Weights of a small masked image model: adamw at rate 0.0012, batches of 128.
Rows from block 1 of the decoder of a small masked image model, named by matrix and row number. Rows with one number belong to one neuron. Each number is 128 + 24 x the weight over its row's rms, rounded and kept within 0 to 255. All counts start at 0. Numbers have three digits each. After the name is the row's rms in percent of the matrix's.
After each neuron's rows are labels from the 100 images, of 14976, where the neuron reaches its highest value: "strongest on" is what is common among them. Only what is clearly more common there than usual is listed. The data: telescope images of galaxies (Galaxy Zoo DECaLS). In brackets: how many of the 100.
# fc1: MLP up (decoder.1.mlp.fc1.weight, 384x192), inputs 117-155
# fc2: MLP down (decoder.1.mlp.fc2.weight, 192x384, transposed), outputs 117-155

fc1.181 089:122098103100147142086128161153122107124145125118143091110138081124110139144118126124134109091156138097132128126104115
fc2.181 076:112119105176129110146095100149126134158114123158087121099143116075138177126130142158041110131103131137125155127097133
strongest on: edge-on disk: yes (26)

fc1.179 089:117174114143160128162126135103097156134123149172162133165099142112167150143127109113128167143140158134154097144101140
fc2.179 092:169154128101115131116151123121122150135119136155149098137130134100124128145142168137139108149137151129081066130115131
strongest on: edge-on disk: yes (33); roundness: cigar-shaped (27)

fc1.133 095:142117138127103121146134130079136137127129151087144158116109103135142145167097105147116125116182119163132146137169134
fc2.133 097:089131129167126090129160115138119117128116125104119132155123113044142164114121111112099118117099120179152111128127109
strongest on: shape: featured or disk (63); edge-on disk: yes (31)

fc1.7 101:137097128098116141121134104114094114112117136109128119085097144134078093123123139151108111099106127116116075160096166
fc2.7 109:165165161139146143158090135104121135145132154098146146134154038152107165113126148073145103114147124163092101108103132
strongest on: edge-on disk: yes (28)

fc1.381 089:127134116105139126128114135203109165121093096126134124128119090149122106166143178156141126155191149156083151150102128
fc2.381 088:128153112140101131119100166117120141096121164138158120172132163136140103121129139165125121139074127120167161135149186
strongest on: shape: featured or disk (64); edge-on disk: yes (48); roundness: cigar-shaped (27)

fc1.98 110:141139143115129130143131115190121155133120081144146141106116120152195110108122114118121133164167123172141142132078149
fc2.98 125:166115133125119098129161109141173100132133083146167056119095114033133120150129093145131118136134138136161127148133111
strongest on: roundness: cigar-shaped (30)

fc1.366 098:109135126125141144113112154148085103077126084109110117136112131110125146142103165100144117137094161159157141116165134
fc2.366 111:111149139190081140140109117119145108125111159134101088118108137147089137131089113161075105106090106119129116121105147
strongest on: shape: featured or disk (67); edge-on disk: no (61); spiral arms: yes (53)

fc1.33 094:169128131108147159100102131148080130100107087150159156131131065142139107141152159121179118152155146126102133150136110
fc2.33 092:081127142107107151119161104123175140136100132133124146158155129137119123110134150186132092143105118101141141122144127
strongest on: shape: featured or disk (63); edge-on disk: yes (56); roundness: cigar-shaped (34)

fc1.299 084:102100143110171106109091185129150096147138099146147124141158144150136115174142126081118148121105131155120117139112115
fc2.299 066:144115126102110135152101126128095111057134071122120081123145113119124142133122104150089067134100137142136144112150097
strongest on: roundness: cigar-shaped (32)

fc1.189 106:104142129115162147138106113111107110149137144109138124144126114137085134147122117139132111131192135165092160126109190
fc2.189 113:108144148115115134109148137099118078150120121131142125132130118091148163135115133121089139127117114108147114124139128
strongest on: roundness: cigar-shaped (31); edge-on disk: yes (28)

fc1.193 094:168095099130143129109108086111126117133147106118170136152127102133086130135129101140145134086111156109152146148128112
fc2.193 102:169092155083122148118127121148132096127137089118134142145117064167124111109151134159140142098136107156122158116099141
strongest on: shape: featured or disk (61); edge-on disk: no (51); spiral arms: yes (45)

fc1.272 086:122110081102172159083117149125141129123104133108122141114147102136132116149155118112121151101141105131117112132121182
fc2.272 085:153126158144088150140127124148103125097186142118136118144094104139140152100098158165145110097143134155104087173066133
strongest on: roundness: cigar-shaped (35); edge-on disk: yes (26)

fc1.214 095:127112150146155157160106133139097080125150137122118136133095142080126152130101132102107155094101139134126114083116160
fc2.214 113:118101138150144128119144136132129128129099104120149098112099128120132115157143091144125076079129119172137160123095145
strongest on: edge-on disk: yes (35); roundness: cigar-shaped (30)

fc1.242 099:143151116137112155092158137108109087116130142136139128143115101153164116140101111090111158111110146113152125159179128
fc2.242 108:110093125104108142150165098154105135113144154145120148134119133114130156084101104165138136161104114122116158147131146
strongest on: shape: featured or disk (73); edge-on disk: yes (26)

fc1.315 111:135128145082084121157135153129085151131125084131153143129142113166140140138140142132154123108171136185123141149114096
fc2.315 115:162122147133119127114156138134120194123080101126135124159133099093165121134163160172099097156165161190122128127142108
strongest on: shape: featured or disk (65); edge-on disk: yes (59); roundness: cigar-shaped (32)

fc1.46 095:137117161129161132134125143097101111118156116112120148123110096100187141131151191105129101119108105131146145153173116
fc2.46 109:154152118135155108175136175109114127110112100146133134140114153147144131149082150144176109135161144120106132126133144
strongest on: shape: featured or disk (91); edge-on disk: no (87); spiral arms: yes (66)

fc1.236 092:148108118101167139095153119172091151113113186121179128106103115107141105138087082161102148095138137137166111111090085
fc2.236 098:138106114143171144117121152144115116094173133110154101138150100166157119099135135088125097146123149123137136137098096
strongest on: edge-on disk: yes (41)

fc1.301 101:156136145102105140156112129123115176125124154132153140167134122164096115122155131117152137101169167143111087139140122
fc2.301 117:147134146142114115148140143114155101132115143141121081110148162115145149143120126131141131144132121135114097121100142
strongest on: roundness: cigar-shaped (36); edge-on disk: yes (30)