Weights of a small masked image model.
Training: 16400 steps, batches of 128.
Rows from block 2 of the encoder of a small masked image model, named by matrix and row number. Rows with one number belong to one neuron. Each number is 500 + 40 x the weight over its row's rms, rounded and kept within 0 to 999. All counts start at 0. Numbers have three digits each.
Before each neuron's rows are labels from the 100 images, of 14976, where the neuron reaches its highest value: "place" is the part of the image that holds the peak. Only what is clearly more common there than usual is listed. The data: telescope images of galaxies (Galaxy Zoo DECaLS). In brackets: how many of the 100.
# fc1: MLP up (encoder.blocks.2.mlp.fc1.weight, 384x192), inputs 96-191
# fc2: MLP down (encoder.blocks.2.mlp.fc2.weight, 192x384, transposed), outputs 96-191

place: middle right (71)
fc1.298:445522506433522438546518470581511467470468436429509436609424561579545559465535513464479473445438515490499506450496431516458507524470543457505531511471464532486503497519475468549403509457471525499488502489476561477616484528430536543482513516515479496449440507447535563550479499498516523535
fc2.298:480473439574535478521509501454473475491452521484512498529502556442433528453496548449464495468486435489484491498566509406509537504496472480491463430513518452510431456504518515577520526501539571526512544544511418514431503507541521482461523462478503523478494461522491525537494533421429614492

place: top right (41); top left (27)
fc1.131:461479533536571504442416550489457515474520480435478556501493574533481516490516461603520502521453502509455507515537581531522527480507591489487488611468528510581564550523494462483486489513465439510489541471458498507477474442543460516499460485489525468521511453450463494475507470506512442428
fc2.131:573447494526493480570581507507437559497484514456488526541512476489433474524521539460528487454480482507471483483451500525521491515486476519472531438507542523487464520544455535481509533464480515443500569490546379473517559547525516512565495515458522470427471469554508538485408497508484617540

place: bottom left (26)
fc1.257:431599531472374466551506563510521494510465544449521429465512521418493557470546502563451496535497555551486460514484520465409442507483564503457511529423540475540494506453493489456468454466461492505438475469536532518433475495507542531556487504468496498449480435560513519488450481524482500536
fc2.257:566377472545622464472544514442477500478464471526533550525491488545512444510450476471507535488497490485470522456512540510582582466531485494537433479565446512491483473464531529480602569565513466580563504491520530481511509512520430565437510503510504463528466542470480505487538523526431434482

place: top left (55); top right (37)
fc1.18:493476564494515511502579502498505443459555458484507403535490481509550503474553455504497501523459525386478504489636510542495545525487553481524450511511483516449508509499479529483518446451524446576439576453518517549609438517510475488519485561446428531420425512472583522512531443529463490516
fc2.18:468497455500462510427523507510497557456480536510506502523482610469416459569507548454559489456511483505512488529437475584432442576487478493524556467459498510456500526426501517504446553519517531464530516524477502460507509505464638467484496494510459433511510472457416530475462540452567503527

place: middle right (97)
fc1.367:443466548512482465511602513519493502467486452483486414599502468501571532462515422529518490469402485454497485427593462488515456480542553490511449544425472524441519536480469485446443455434468464509468605484469535568535482534533503566582531543485417505415450495486513508484483466508398473469
fc2.367:526530514492466453522589467490556447511489520489557498482491506551482454585440515458610528520492564512527483493479518601520494554527528580508509501564444458539429478485474486494461515482579480479458461536544530435556488427530503471483508533509528456569537454460428525492517497505495405526

place: top right (36); bottom right (30)
fc1.219:522479553544497505512485463506492492450506509511473500516537526482597528496433535468506465487526505413529542486518540481532517460524464504475464493456432512516472476427564442475495605480435512552471524535479503505558562511413488526516473541470543529536545487476473480476512481560489515496
fc2.219:538478446473515523422495531488437495477486615428480521583528568453427499509494509361503519519513452525482533548472523579476520464489526562539497465502535548478427541508494499502482516465501488481578512513565484508525498487444498536435495421492448426428521528456530453471542474511451455522

place: centre (44)
fc1.272:545537476593552453546540527542560499504498497509525524556532478502503524353534507456422506536558501476488506468559411553484469526517553557486415483506537531431541482520371504484527446521505549563514535484505529529530407532510510512523588493546470491450519579497512524498502524485492489488
fc2.272:483584505599492506494567482484492435477479509490502478587529472450476488490495499465459486548491491427446487487475527554498518476537543463502449409546498481555546530545492489492437530518481513453495481609425515556483463527530470411489431457482494461455478492471472504511476487472467640492

place: bottom centre (39)
fc1.369:499521437472493483505476531392492531463486584436503505485573439487514470479548498520436519491515486511568544513481507514493502576562464494434499544526452456521456462480447478519495453482478543493509512563533560528498540493450512538539480515524466512450528505492529473451524538502459488531
fc2.369:547485494498526499458515495503482506530458407539498441580464548477518498483468529466617550499474507436491514488511476470484558478445475498496435529487523498452499524482572515514506510551489493488543472391509524485480512508533506514453558475512557490425458535444503561495460458459476536519

place: bottom centre (33); bottom right (27)
fc1.101:411576492580519444539506508462506448478489546442487522470573588509534537444526519476412497500491447443501458487521497498547518519537557534479393458494494517532436540459457426473445526492497543562515504509522558554557483529503589528555493505441484433460530596491526500510476554542468464427
fc2.101:481538376488525465450495490491524515475568533484483542485487512504491509498454549551583541504472489533507513466486497473453500533410440551511526534450562476505532516557515472492470461513485495490490511501447500442510522526466522516544526526481564505599513409500488458516443530495530461453

place: top left (26); bottom left (25)
fc1.261:495477511505501456532478560459514506459440535444512485481503512449417522521463547568526543475483591495503476500508540480474491528534569481562529539409514416508493603485529492457530500487475502547478541524462476501538511465515469563477513462457518500520476468483465573543468469522444455463
fc2.261:538521506489533491540505524500498515519521473521452478467514493558474475496510570536509510454557489519469503495522528530501512548522494423524492496472494469527533503493469528422527553463448577486503520485489343572550512420490512394482518439550504480498470476470521545532513499527481684498

place: top centre (31)
fc1.240:555524458515536516420520512487454504487545446489487581461534525495549480485510520482502511439460466470535485486497479526610561534585495492485445441541480532430581490482488493469595517460449461506546513528524545538532547545457450469501513609431453530548518559540584492449506578527511499419
fc2.240:521404544530548465447519518495492537506447472479474529575491525528511496448510476464506538511464516521466564490502547531579551480551523494534444477536558470475471526476462469509584519543598456463535489517563514473494485503525436593518517489479492466497441503485479515493462501511447362512

place: top left (45)
fc1.185:595459483521553511475537473484507491488534459489460592469574504532530470523479449465492488445503416434535515496559553500618550531541502519505419484497490539439530509509506522462527529465489501519567535564472481517532572538439447520506545632449535484585497627504481502470532539535458500444
fc2.185:507488483494537463500525537500491600444391475499494523575512527460497490440524552504540499488449502472466563502529495580554544498548504554519467474526434482427444505496447430475596534520527496502581488496524562494498514522515435574452505508514554491469446506501512500476493452527453397479

place: centre (61)
fc1.278:485516578450471443567497593479556512522546538428509468486438517434438596472501596555482472569500550463489522455514494473447473455426517582388518525472522481518519559417432468483446419523471445487462477486531537491521463518521499522596523474445469484422389499503529537525477437434471485521
fc2.278:597480453534587507478543494481535501450565465528507507534508494500513447486469459427544508480459489457516491491524530581514517534477475492514465483528391477452483500536455528538523543521606522501538456493522510468596556524523482534520478562530479508541512568477473459524515508549474439481

place: top centre (71)
fc1.208:462568542481476467573506494542527486475558505516487451467477470530575453399543427540479497394493447537566503526532548527463569599491507514422476512514459488496460489543506514539566499495496438534438494478500522608474462431561504528478491523463495561470546498488560535473568528536503458534
fc2.208:501540521547462548398495499561485506483511510484532541525487541525525493489458442560517521521497554459576526489488531530480450493486492485483437586488500502450559603554539505537444409393551480442498502461498492508476455528532459463507504512507453567450494546449562516511566488495481504493

place: bottom right (29)
fc1.30:470496434502560507493499477536467430521491500538481584548537496523548496491514351491475440510470485502522460476548487480500568479450485505481446520539515576513542502501419493398542409527564491528550557469553512505527542511439455515513535551494478508529519543508543424448474520522505482488
fc2.30:530467486586540549486535465498474548575472505465460547552516493492509512455510462476508511524509515445464558454496543468523479562487493541493456496541519520531449527474463491431537463490552494533545561533565391501438439521491416485529469446522528560539517532508505475517541513521436656494

place: middle left (32)
fc1.68:520507463396452499435407579530522510475576429410516534437463508475493500481418508538504506515527448502557457517484575486527536470474580477518563611507501534495547450517540498547522530509537478493436522519530507415540600492502481519476449484516497492525526454524504492478478538450462458500
fc2.68:523486482478494525565563534470476526504594450442504544508515502559475447598484436520470461499584499463483507511488515542555428493554472463483520600469461477525504517591527493522439520487453547454502568503552368496525557477444493438516507477523473496496553479581468467510489526506543582474

place: top left (32)
fc1.318:453574504485460493548494521473463458432561494520506439431586484511551513501561533507526495467522478485551454563512531552498478571564545520490544454430439510444471508503533455480469525490487493522419468546561537504487577451492537549514461530436479444477473472527482478455485510545510493476
fc2.318:490551460453512487504466481549535569517517594489523498526516494517497501561450565553450461455468549482487540507467529443560468470492505502505596497456533503603488542570563528507493456493441497486479482472448469554446457467544453429449542573487523464526511511476466477516495481397537509511

place: top right (52); bottom right (38)
fc1.142:452469541490522437464569463493572502468510511485527453555511464507539490489543448555502504497412484399430480507595535498472552517500583497501412495497422491433512518480536519489541499479546508518474564546457565548504473476550479607561550524468485552490469522567507517520508503492489454465
fc2.142:471459465561559530516567490517480490500520510459482480473516520596518471556547488483492480495457523556507487560462448614501459475526531525485571487490464543530488463505579522515428565468462520456497496570514458480509508535474562438496479488492504440530543521476480430459481558530525584526

place: centre (90)
fc1.102:563544466557497466527507527506512481456618545510450547487468472496524549529449562499397479542523473556516608515518476505541535466606509551483561475492543476571505516545485452530479563497428445438466515615533490484498550454476511526541474529488539490545526500498484502491475546503474493431
fc2.102:488501449505571471461482490515517581494403556493454419577536478432545495458503536530519497463479523507478546444483474429508479520520508459517452463488489500489476550425496521490557565473506506470542503484516417501484476475477430549433632565499507517495486569502467478488578437446410546533

place: bottom right (25)
fc1.341:539528542492432476492529475408523562533545467504513501516465500446498495501506496499488486513427535451552542461533489537498519513490484475412447536448495517464565470409500492458564475453461460524526524524515498576498506513500438512547526566488446511409478536502526565471549476467478468557
fc2.341:478488558507447401526517543525501529415553568571480515502492468508515527480470423590532431476510497449544429482522531511520439506461490511549485497537430500459523500499507485497478447589546516480440474446497571441419497520527512458553541544550454482531486463508521454489493503523521354466

place: bottom right (32)
fc1.159:457528520423433469496512475437528467545476539463545428520510519400413573475562490509443485479463507549565447455489469548386519556516465527428561562459522523486485529493442480530474427518446477509463517462508555566451483527455505518541490527507501529504446493488494448520494535531540476427
fc2.159:513531519469525474452542466469474466487448470510505503534431502555442450407510479437500539471532513493469481531500487487470516533514483490506486472479516527487446530446505483540569518483603559506490471433499525479447508466521457458358485492488581613535540420455503534506494412512450512442

place: bottom right (41)
fc1.113:494511527544414521525498493408582531485551498526551505533431511499460532549468491537485524499434480475500513526488499542474547446524530521447479506515559492474528527461455491481394558518470503519538432529512518558568543519498515482506481508498530471477432505548489449568482427514473513515
fc2.113:497495477509531493492416496525541465456478447463520510500469508521465521409504477464531422519532500523513514467500495494527579547542520569502513524524463475487547488446556491481523540609498495513462494441445487497497530471477453405520516532522459498428528570552548514533524455494539691461

place: bottom centre (46); bottom left (35)
fc1.342:488491570483503499520519492391507479465566510467559497446485506460462516534472534578491460438438487508486461517479480518491560540481478522514572514506412485555514504472470498481484562472449477481520466491522487445615579456476495477512465465512495477498489411477538517512408495509471456461
fc2.342:499541516458517513474534493520508493505502456451525468498489518512494532455478482457510489456412512540457560398475493516460493533511475476524473449573545504445527565539524536519495461522461535470539439543478617516481557511456484485572485539540512532494502454436423488439518397525457370462

place: top right (39); middle right (32)
fc1.289:478541593584512460526556495499551544375524410482522471505551478439545508453558543530532454473539496453516500454510490505462510560567457534487444422525502503468449470493495451492539517543547456521451547514508544525521492493508466543499527452511441486438437532517531501562416467513476479534
fc2.289:515471529425467487519454462530473493416528497551519563526464475457516447579425517479524485481497466527489514427509480526500419535494490525504554494524522512511506529513449449497476479537542456440521550436509547550449548503556549477470450504543522526469463482457474483555556510532471435502

place: middle left (32)
fc1.170:434553559502473516586422511500525537475528565477490548580490525531565488451470410499396404490476500539531547534486500480461567481500550473462493474503402510438563488486532485499530456473527533473466565485488551556503483492483499530576507571502519514530545583569573492446529500552489497508
fc2.170:499392506569497563459526520454441439523483480442445437506481539506428512534431521448495586571545531543488412543533507623419488453517518455469516529542535499500517502555508503570478465548477497518498474487492469553492484467519493478515487404454474399450474516473484525486520499475447510511

place: bottom left (42); top left (36)
fc1.61:488485506515438405518541518472520472516490507484541487470508557420514512514520468516489462472455475427486471555534519534524555540537597433516528545516522439504486527540539512484525536486448492508472491532468585535522557463499457538500536569428525428483497491517460531480544481486488460457
fc2.61:497481486505549534489424516491551523537472469542555473481496580523469485554503538439450472466584509473535522469538493513447475503448453433548551420451578443516572505501454501449512521477474518432507500510474451461531568540454533451443504455538564472505468482487434498534431458510517595461

place: bottom right (44)
fc1.85:450542517528542431431521511516484576515510470454516494525466507478543487480490483485489432442411502437484521462515556511565603506474514482532452454542509513455504480525482495561499532516513511548555543503532517521474506550508429547462529603481463571516483598581523510538537490474475482490
fc2.85:469490521523496529502475482482517450503407491530508446546507502400481501518490548435505596556528495497448502513574487517430486479533550444474488521565491482462459474454544485509597501507596557496517507585501439523492468515524541555514470401467537431472464489447538499501512424521443562487

place: bottom right (56)
fc1.67:456499518582498520501550474516566516482475463390582481503486500476442571494492461525471470444482504528550518491478475559525529542526523465506505516459416502539464450527472491493534599488476511475467475474593507451468539500472538545491468456467512452452438490464485494479485480541458487469
fc2.67:525545502438491508519446466518478519503540545504518463477503524513518601415470463473482436500534486432475525560521489567477474487557505546511506434505560497485531508479564580482499530510497632477492475536581567508549495476523500442439548494512541551479530492481505501526591458458482583449

place: centre (93)
fc1.354:527489429600482473518500547464520472547514536493445602512478479519503602495498606484455474498480491549585586535563477444455437505513496532450479540468500460537491559469447502504501538504463469486514479558470516553506538467445497514580497515499455545518539489469475501457503500493481545405
fc2.354:520609492465548500495568514459465572524476558557458461494527468449514528452538545466556509443540530502503545464465453389529470511507508465509482420468477489485456537503531542494535495457499518504524532533485465522487434507484440504418560552440514494460492564554552513523513492432511624561

place: top right (59)
fc1.321:424503606508533477467519509509536486446485493505489456513465479498593457514454540538489506494458471466561450452505529487501541500493547509488515530438469542474555525504506528462430496457475498535486543525506548432463447482531485622523515493445482488453465516531500473568462475510433512493
fc2.321:458415510477486520402575508473496536538493506434449455563520477521525561507547480447472494559469486549451491481492509555479467439545546572385481529499461480514423449497596471537486494505548493489514488576518484492474462502520504543476556445487476519516503579510540483479494454505511522572

place: bottom centre (41)
fc1.44:479516532516477469554558465527499524528540447496540447549501502429560512478565471538518550511424501421497540448516410506456499536493488510448453466453466514525485468486457486493568489522466524537502511487580534560523392537521494538490594581532446549418457498469577524523500474479426470523
fc2.44:501531514499594490467476448506515533539479532412539527464493543541543459542457573537486600540494521536474473515433494481566373543528519468461542530492489522457560507523507451471500400544548545477460504505523517532465544506476445435437509539502547476534493508566512489513485509477529420471

place: top centre (96)
fc1.190:499593512442492401554488496477518506495529486499546502466553480524560504445529491530516458557495563454561441529569502472459472565496533550504517449516477525513404434496528536468520526512526396502472434556469505517541479505499519579460509472464539465490482524574470494571535572466526482559
fc2.190:439552476464539502467494511517504499502503440476552549560479532564449452410443447507535439495543483458538421516529557469536450542521525512503493477459576534481442524547466453520458452465469457474504469545464466491539503537462497433495497497490456645510478443476494531541467503440508487510

place: middle left (48); middle right (42)
fc1.60:442547549506468553480512500535515518525487488431508435536482501519449547530475641499444518543518459513524493488452475477494452478540496440415507590438496491462529532551548486498440514505392472538458560456462506541448457491527520489535448560540480428507460504529520510488508479469440469536
fc2.60:479580532513583512494525528510449522477465451471496520492492476479454496417541476476510464459575460493538485512515442459518459616553493453524470473419454474494503481472500490547568474484554550494535517546549536521476493509494485480391527530485467590402511471496534499517444477489500565468

place: middle left (79)
fc1.372:403470480414569491553550453522474507522529518519505494490550582528561487475561412450491454424437487431512528534482482465480584525478532517541477495497460543481509482551487530542515479497552470572560572468551541534519458536468488523501533542514450499498506506500616569476500552522513528533
fc2.372:502557473519584455475471468443464524465381460487496490524484536461504508408556510498540555451525440495483565502534500509537513557538485504490445458567511500424484488470543474537565490494589591501472515541460401535457501540596469489460508468504497514492466535519440506480488510470412600495

place: bottom centre (80)
fc1.43:570530457485493458486561482448556524533492493483526474525503483421506462462535403445507479494459576476499488446487495527482543547458451527429448470544430486482472505487501561462566416511537470530505449545542554538535485481460449498549597525481443525432436565509622492540545459475413461549
fc2.43:457470533557514503453556479481476491520492479446517536470552506539475519497514540504492482475486512557527529543415504543571430469511485510494534475502467481553558512488507490495399496503477561469467419513548601515492524493498547460560518479494536510536545510567508485468483562482532435441

place: middle left (50); top left (27)
fc1.296:509575488527467483459541473458492510525510508455513473446502469429470517583505573582496516512542539481500415471502473482450560455470559489547560503445497427568574547506538527532460513456430449533474485484467547468494514474531541473502473483447503484443490483446533602521547482477470450559
fc2.296:456456485452518505494491519498516505555502508523457524454504469522531482469522507498455554551561538484533497481528511494522462567416466428564557498418554481491531478625497532467562502438594551507528496531537413505570508469483500487520509520521553509498507423520530536522517501445511502469

place: bottom centre (63)
fc1.224:520565487471533445502483519494490494544373461469462439513538461484517504458519533479492496475446521503569477472604459452439460564529504571468449548428416549544492468473428520407518472536484540534550536491513522492557469558488530515478536492521511585468519424507556491488489455538474480455
fc2.224:513476496536586490488544462482525501548518578482515539511466552516517484491532466489489462524454532479498548504509522501482436477468525473511510566492540524592426510500433485466484503475524488526492476491495513447452445456536355515451506470504494572501482478485462505524532471406458435535

place: bottom centre (29)
fc1.254:515521526552435453493522537479451428428477573459516569437492500441522533477457582491493495529492470470580458485554528486476443440573467500480472574529549536481569493479488434489517576472541478543488459532434576475572531484506540465553538451432523495475556499538501515470431542490522467502
fc2.254:501549475427434528530508496515517494520543510547515578458500483449470586519551531502514468457510483469538439485478478508470481558455437522524546538498483491497524531463551505467505449509420478504500523520532598484403492511470551530520489433470508497455519457479537473498518504487536372530

place: middle right (94)
fc1.315:487526566518544403541558444468555561439484525474544449549494520489543511468478563592528497428498460500512479520520489468426499508556477519496466547490500492508543535419493475508510504532463507599499546485507554445487499506556500510565531496466494477463409491491516477516444470455447495488
fc2.315:443415534452519514528469458518506479492473533486507503531433559501510494497543466466511515533460478538458521525545484583488494564506547560458496489523481486567462454518591486484528571516552521428484542512488436502486481502542527469422491489470498533459481535451519467519520444505469691504

place: middle left (72)
fc1.153:431586514421504499495490468517448567508510466456505411452496557490545485511585462497517524455455522483491443511537476431539534562487529475536479463460496466505520534487498472521524492511424548451474475495514503542574446507516550530459511523490443453448489461533559621464509449481501471516
fc2.153:469560438497510449486509537511535512529436507484473473466564499555525512445573469423508481473524532547532522447444504401525384503522497494492500514475552501526461508506530482470497473500477519502519461603444433487519454484468484451406541533557541470614489492463492479500411552485522520466

place: centre (73)
fc1.80:499493521404400520481424488462462583489504510454489479499463579482516494513508502504429435450411540513478494494486481458528544533512559483485527544512485522527597466484509574541530438503529505521507525445488488513446487568499406545469514539530507483504479562532461565486499512486508454569
fc2.80:563567495517452470457553536463502506522476550479513469428496448455493484446548561514579538498558537511492462491441503424470442564466470540484501583466544511507469547501556558500509451474470510505555449496475396505422453521529515429427539499519596506502525488539528534488503466467509493542

place: bottom centre (35)
fc1.333:548496519527438439512486492501526502528508442483522495511443502477519489503484524521516477573393571467479539433557504496581485460509430573513484489494551501610451525400498525420531570520431484509521442516535526504529526471534494507501598525484502476513512485528470490538469511516407435543
fc2.333:463554458574533474456462439526501458508521478455534514451516478534547472437466527494508547470498529539538525539458486447459519478537451465445564515496474498490491485504486523450479494465469533578525483565468410503473476444500485512491472567474487540496525532521505481499552592527579594554

place: bottom centre (30)
fc1.19:525504535428569480566570524497537489485535487539491580505474488507492532447581480489550461404506470529549462511463516494522577555501461494514438439523442546468414525451414488499504507536512485449484521441602482510484567496449534509494506581487494511554493376460543497446522475561520510539
fc2.19:548550555548490484511594484413469427532482561551494454456543457528516435498526486505518536520584471424528493449554501547511549556489498539495527433489424517455469516525540535533520519435521562519486512541508399460503419493493498421480492433500428571436547472495462513486549471523457586505

place: bottom centre (45); bottom right (29)
fc1.74:569491598492458420541511601510571463470476517477551480531509520485426522508512563542499540502480603489422561448531496492495524513555479644440456476479491483496458444429499449472558563535419520495519523529482507487499527500514488503524498537488505416546489492552486542493501501551490481516
fc2.74:512492464498491511495441416518517566451502520487527513465566487512517530476482483449544479510451532506500519519438520482478512526541436550486509462487495491486484460471489551486491463432540537526500500502475387421462591536556430426557520535452477521459452504509453495499533482478549711507

place: middle left (46)
fc1.148:447474495519481483559482527563444448473509517493517547486538504553555586439414528495391416505504448576538557518535410455484477458559594498496555464498502452543508441480460450525477537494466461508472543573556555495491555502460535538544493448485512445521535453549507505497445557573492483424
fc2.148:466572511517455487394491536483521491468434497496525421491500512432487544548428602505553580547555540533480460475447476512494458493522458448475482501489567507545538573519552478493437540479447465470470483511416517478470489479542534489420573473474521426454459533537521497531462485469501510531

place: middle right (57); top right (29)
fc1.323:454545537536488426450477476497523455463471478505577479520482513520535484468479547545490564443498521527493453484536503482457488441559554509529471482459500512483505531500427474424454458553429496498522563517447599453441459461572561558553538494476504464442427563565479446521511532500486479435
fc2.323:421422497495479524479558511422479526506464435475439483504493449553562502476590473438574445533475497527467507503495477530453460541520467546449497544536498513579483486533556480530401452489510509448507516592515484498450462505521483581439518493447522506551539567491500477502506489498504456560

place: bottom right (60)
fc1.309:492536572470449482484558485467502456581523470423562508536475491484494494536526517415476474478483480482538453482453445503500510428520439481503515511472411515484447518442432506501509495541423513539528501470539528486486508533532472496530470481542519402464457514555495486470408491562486456489
fc2.309:466534481461517503436409456531493538548548445478471540427422514550549490427523491478418443490534505462506517527492551515491400539551503490479518481464527521443552492514462485515455484402497617471460477546471563478509518465498530424438481531530501571480520472439574565478513558501528637484

place: top centre (75)
fc1.253:510549499522490414510495503532523451490527540471541475521559502525564454459519468527504428540506585460496483499550537488491527539506494539447504469502492481506413479452516568412498487519518413499506469518502524511543508507497485581485593477444553501525525485547492536546486535409540472540
fc2.253:470532486413536502405488545496494524447495419430531561519482546553440467412436501516473432535525509431514463538569535471551480490520485480536440510549585506503490540529456447509495437457439451523455507551474523447504484505442486454499444507474482639455493491477566554490498489477531509490

place: top centre (33)
fc1.98:464579498512436460523500526531465500424564501463502460523523542491504494494490508557464466525441523526508503552481518465558490553528518556498550432482560452522408523405564512456485541534428473505499431575514550467505558489495472554503513550482568462584458448540468542529463492520493473486
fc2.98:517469504512481510534449532495530578515529430476514545503431535460460463418536513494475465538543467481550544473574498489457554506474485505560485513538534525527567516496520558487450503472487495604525534545517478441517526502479501469497482504522555508422500594403564531525476530450534383515

place: middle left (68)
fc1.121:513527551559523496511564561505568431480499551457553507533445486407431501507478540646485518490501569491497489482512530501490527484499520416538487520496479529470529557520464532473505543508511524528434444456469575502481526437498516571469510475425513506522506432501465533468444483487435517443
fc2.121:515544483446574480535481464489486536508512482483506501500438518509496454470477524505510440480467467462479492498495487530412526584504409467548498463515429442537545561562481511459528552505529620450516492584535428524556493491582537488512449490495495510536542534518534532528548508493467651533

place: middle left (66)
fc1.150:439537502518502509570531495537491464467502558429499539545514443511504479511501472530498525461485456517499472497491541517487532497505546464523461476469511492527550558477396555426487469508469457515496503471546535463448545481488557571641482468485527475557533444455530490512474539584461449488
fc2.150:518471603524469499539533467463495485477439473519511585523458495462496511507558563515541462477468517562448511582512503500500550511461506504554466504492470509533556494491433507472492505502486504544491502448533520528425441477513500485501417500483445551536473496510483523541441575511493521447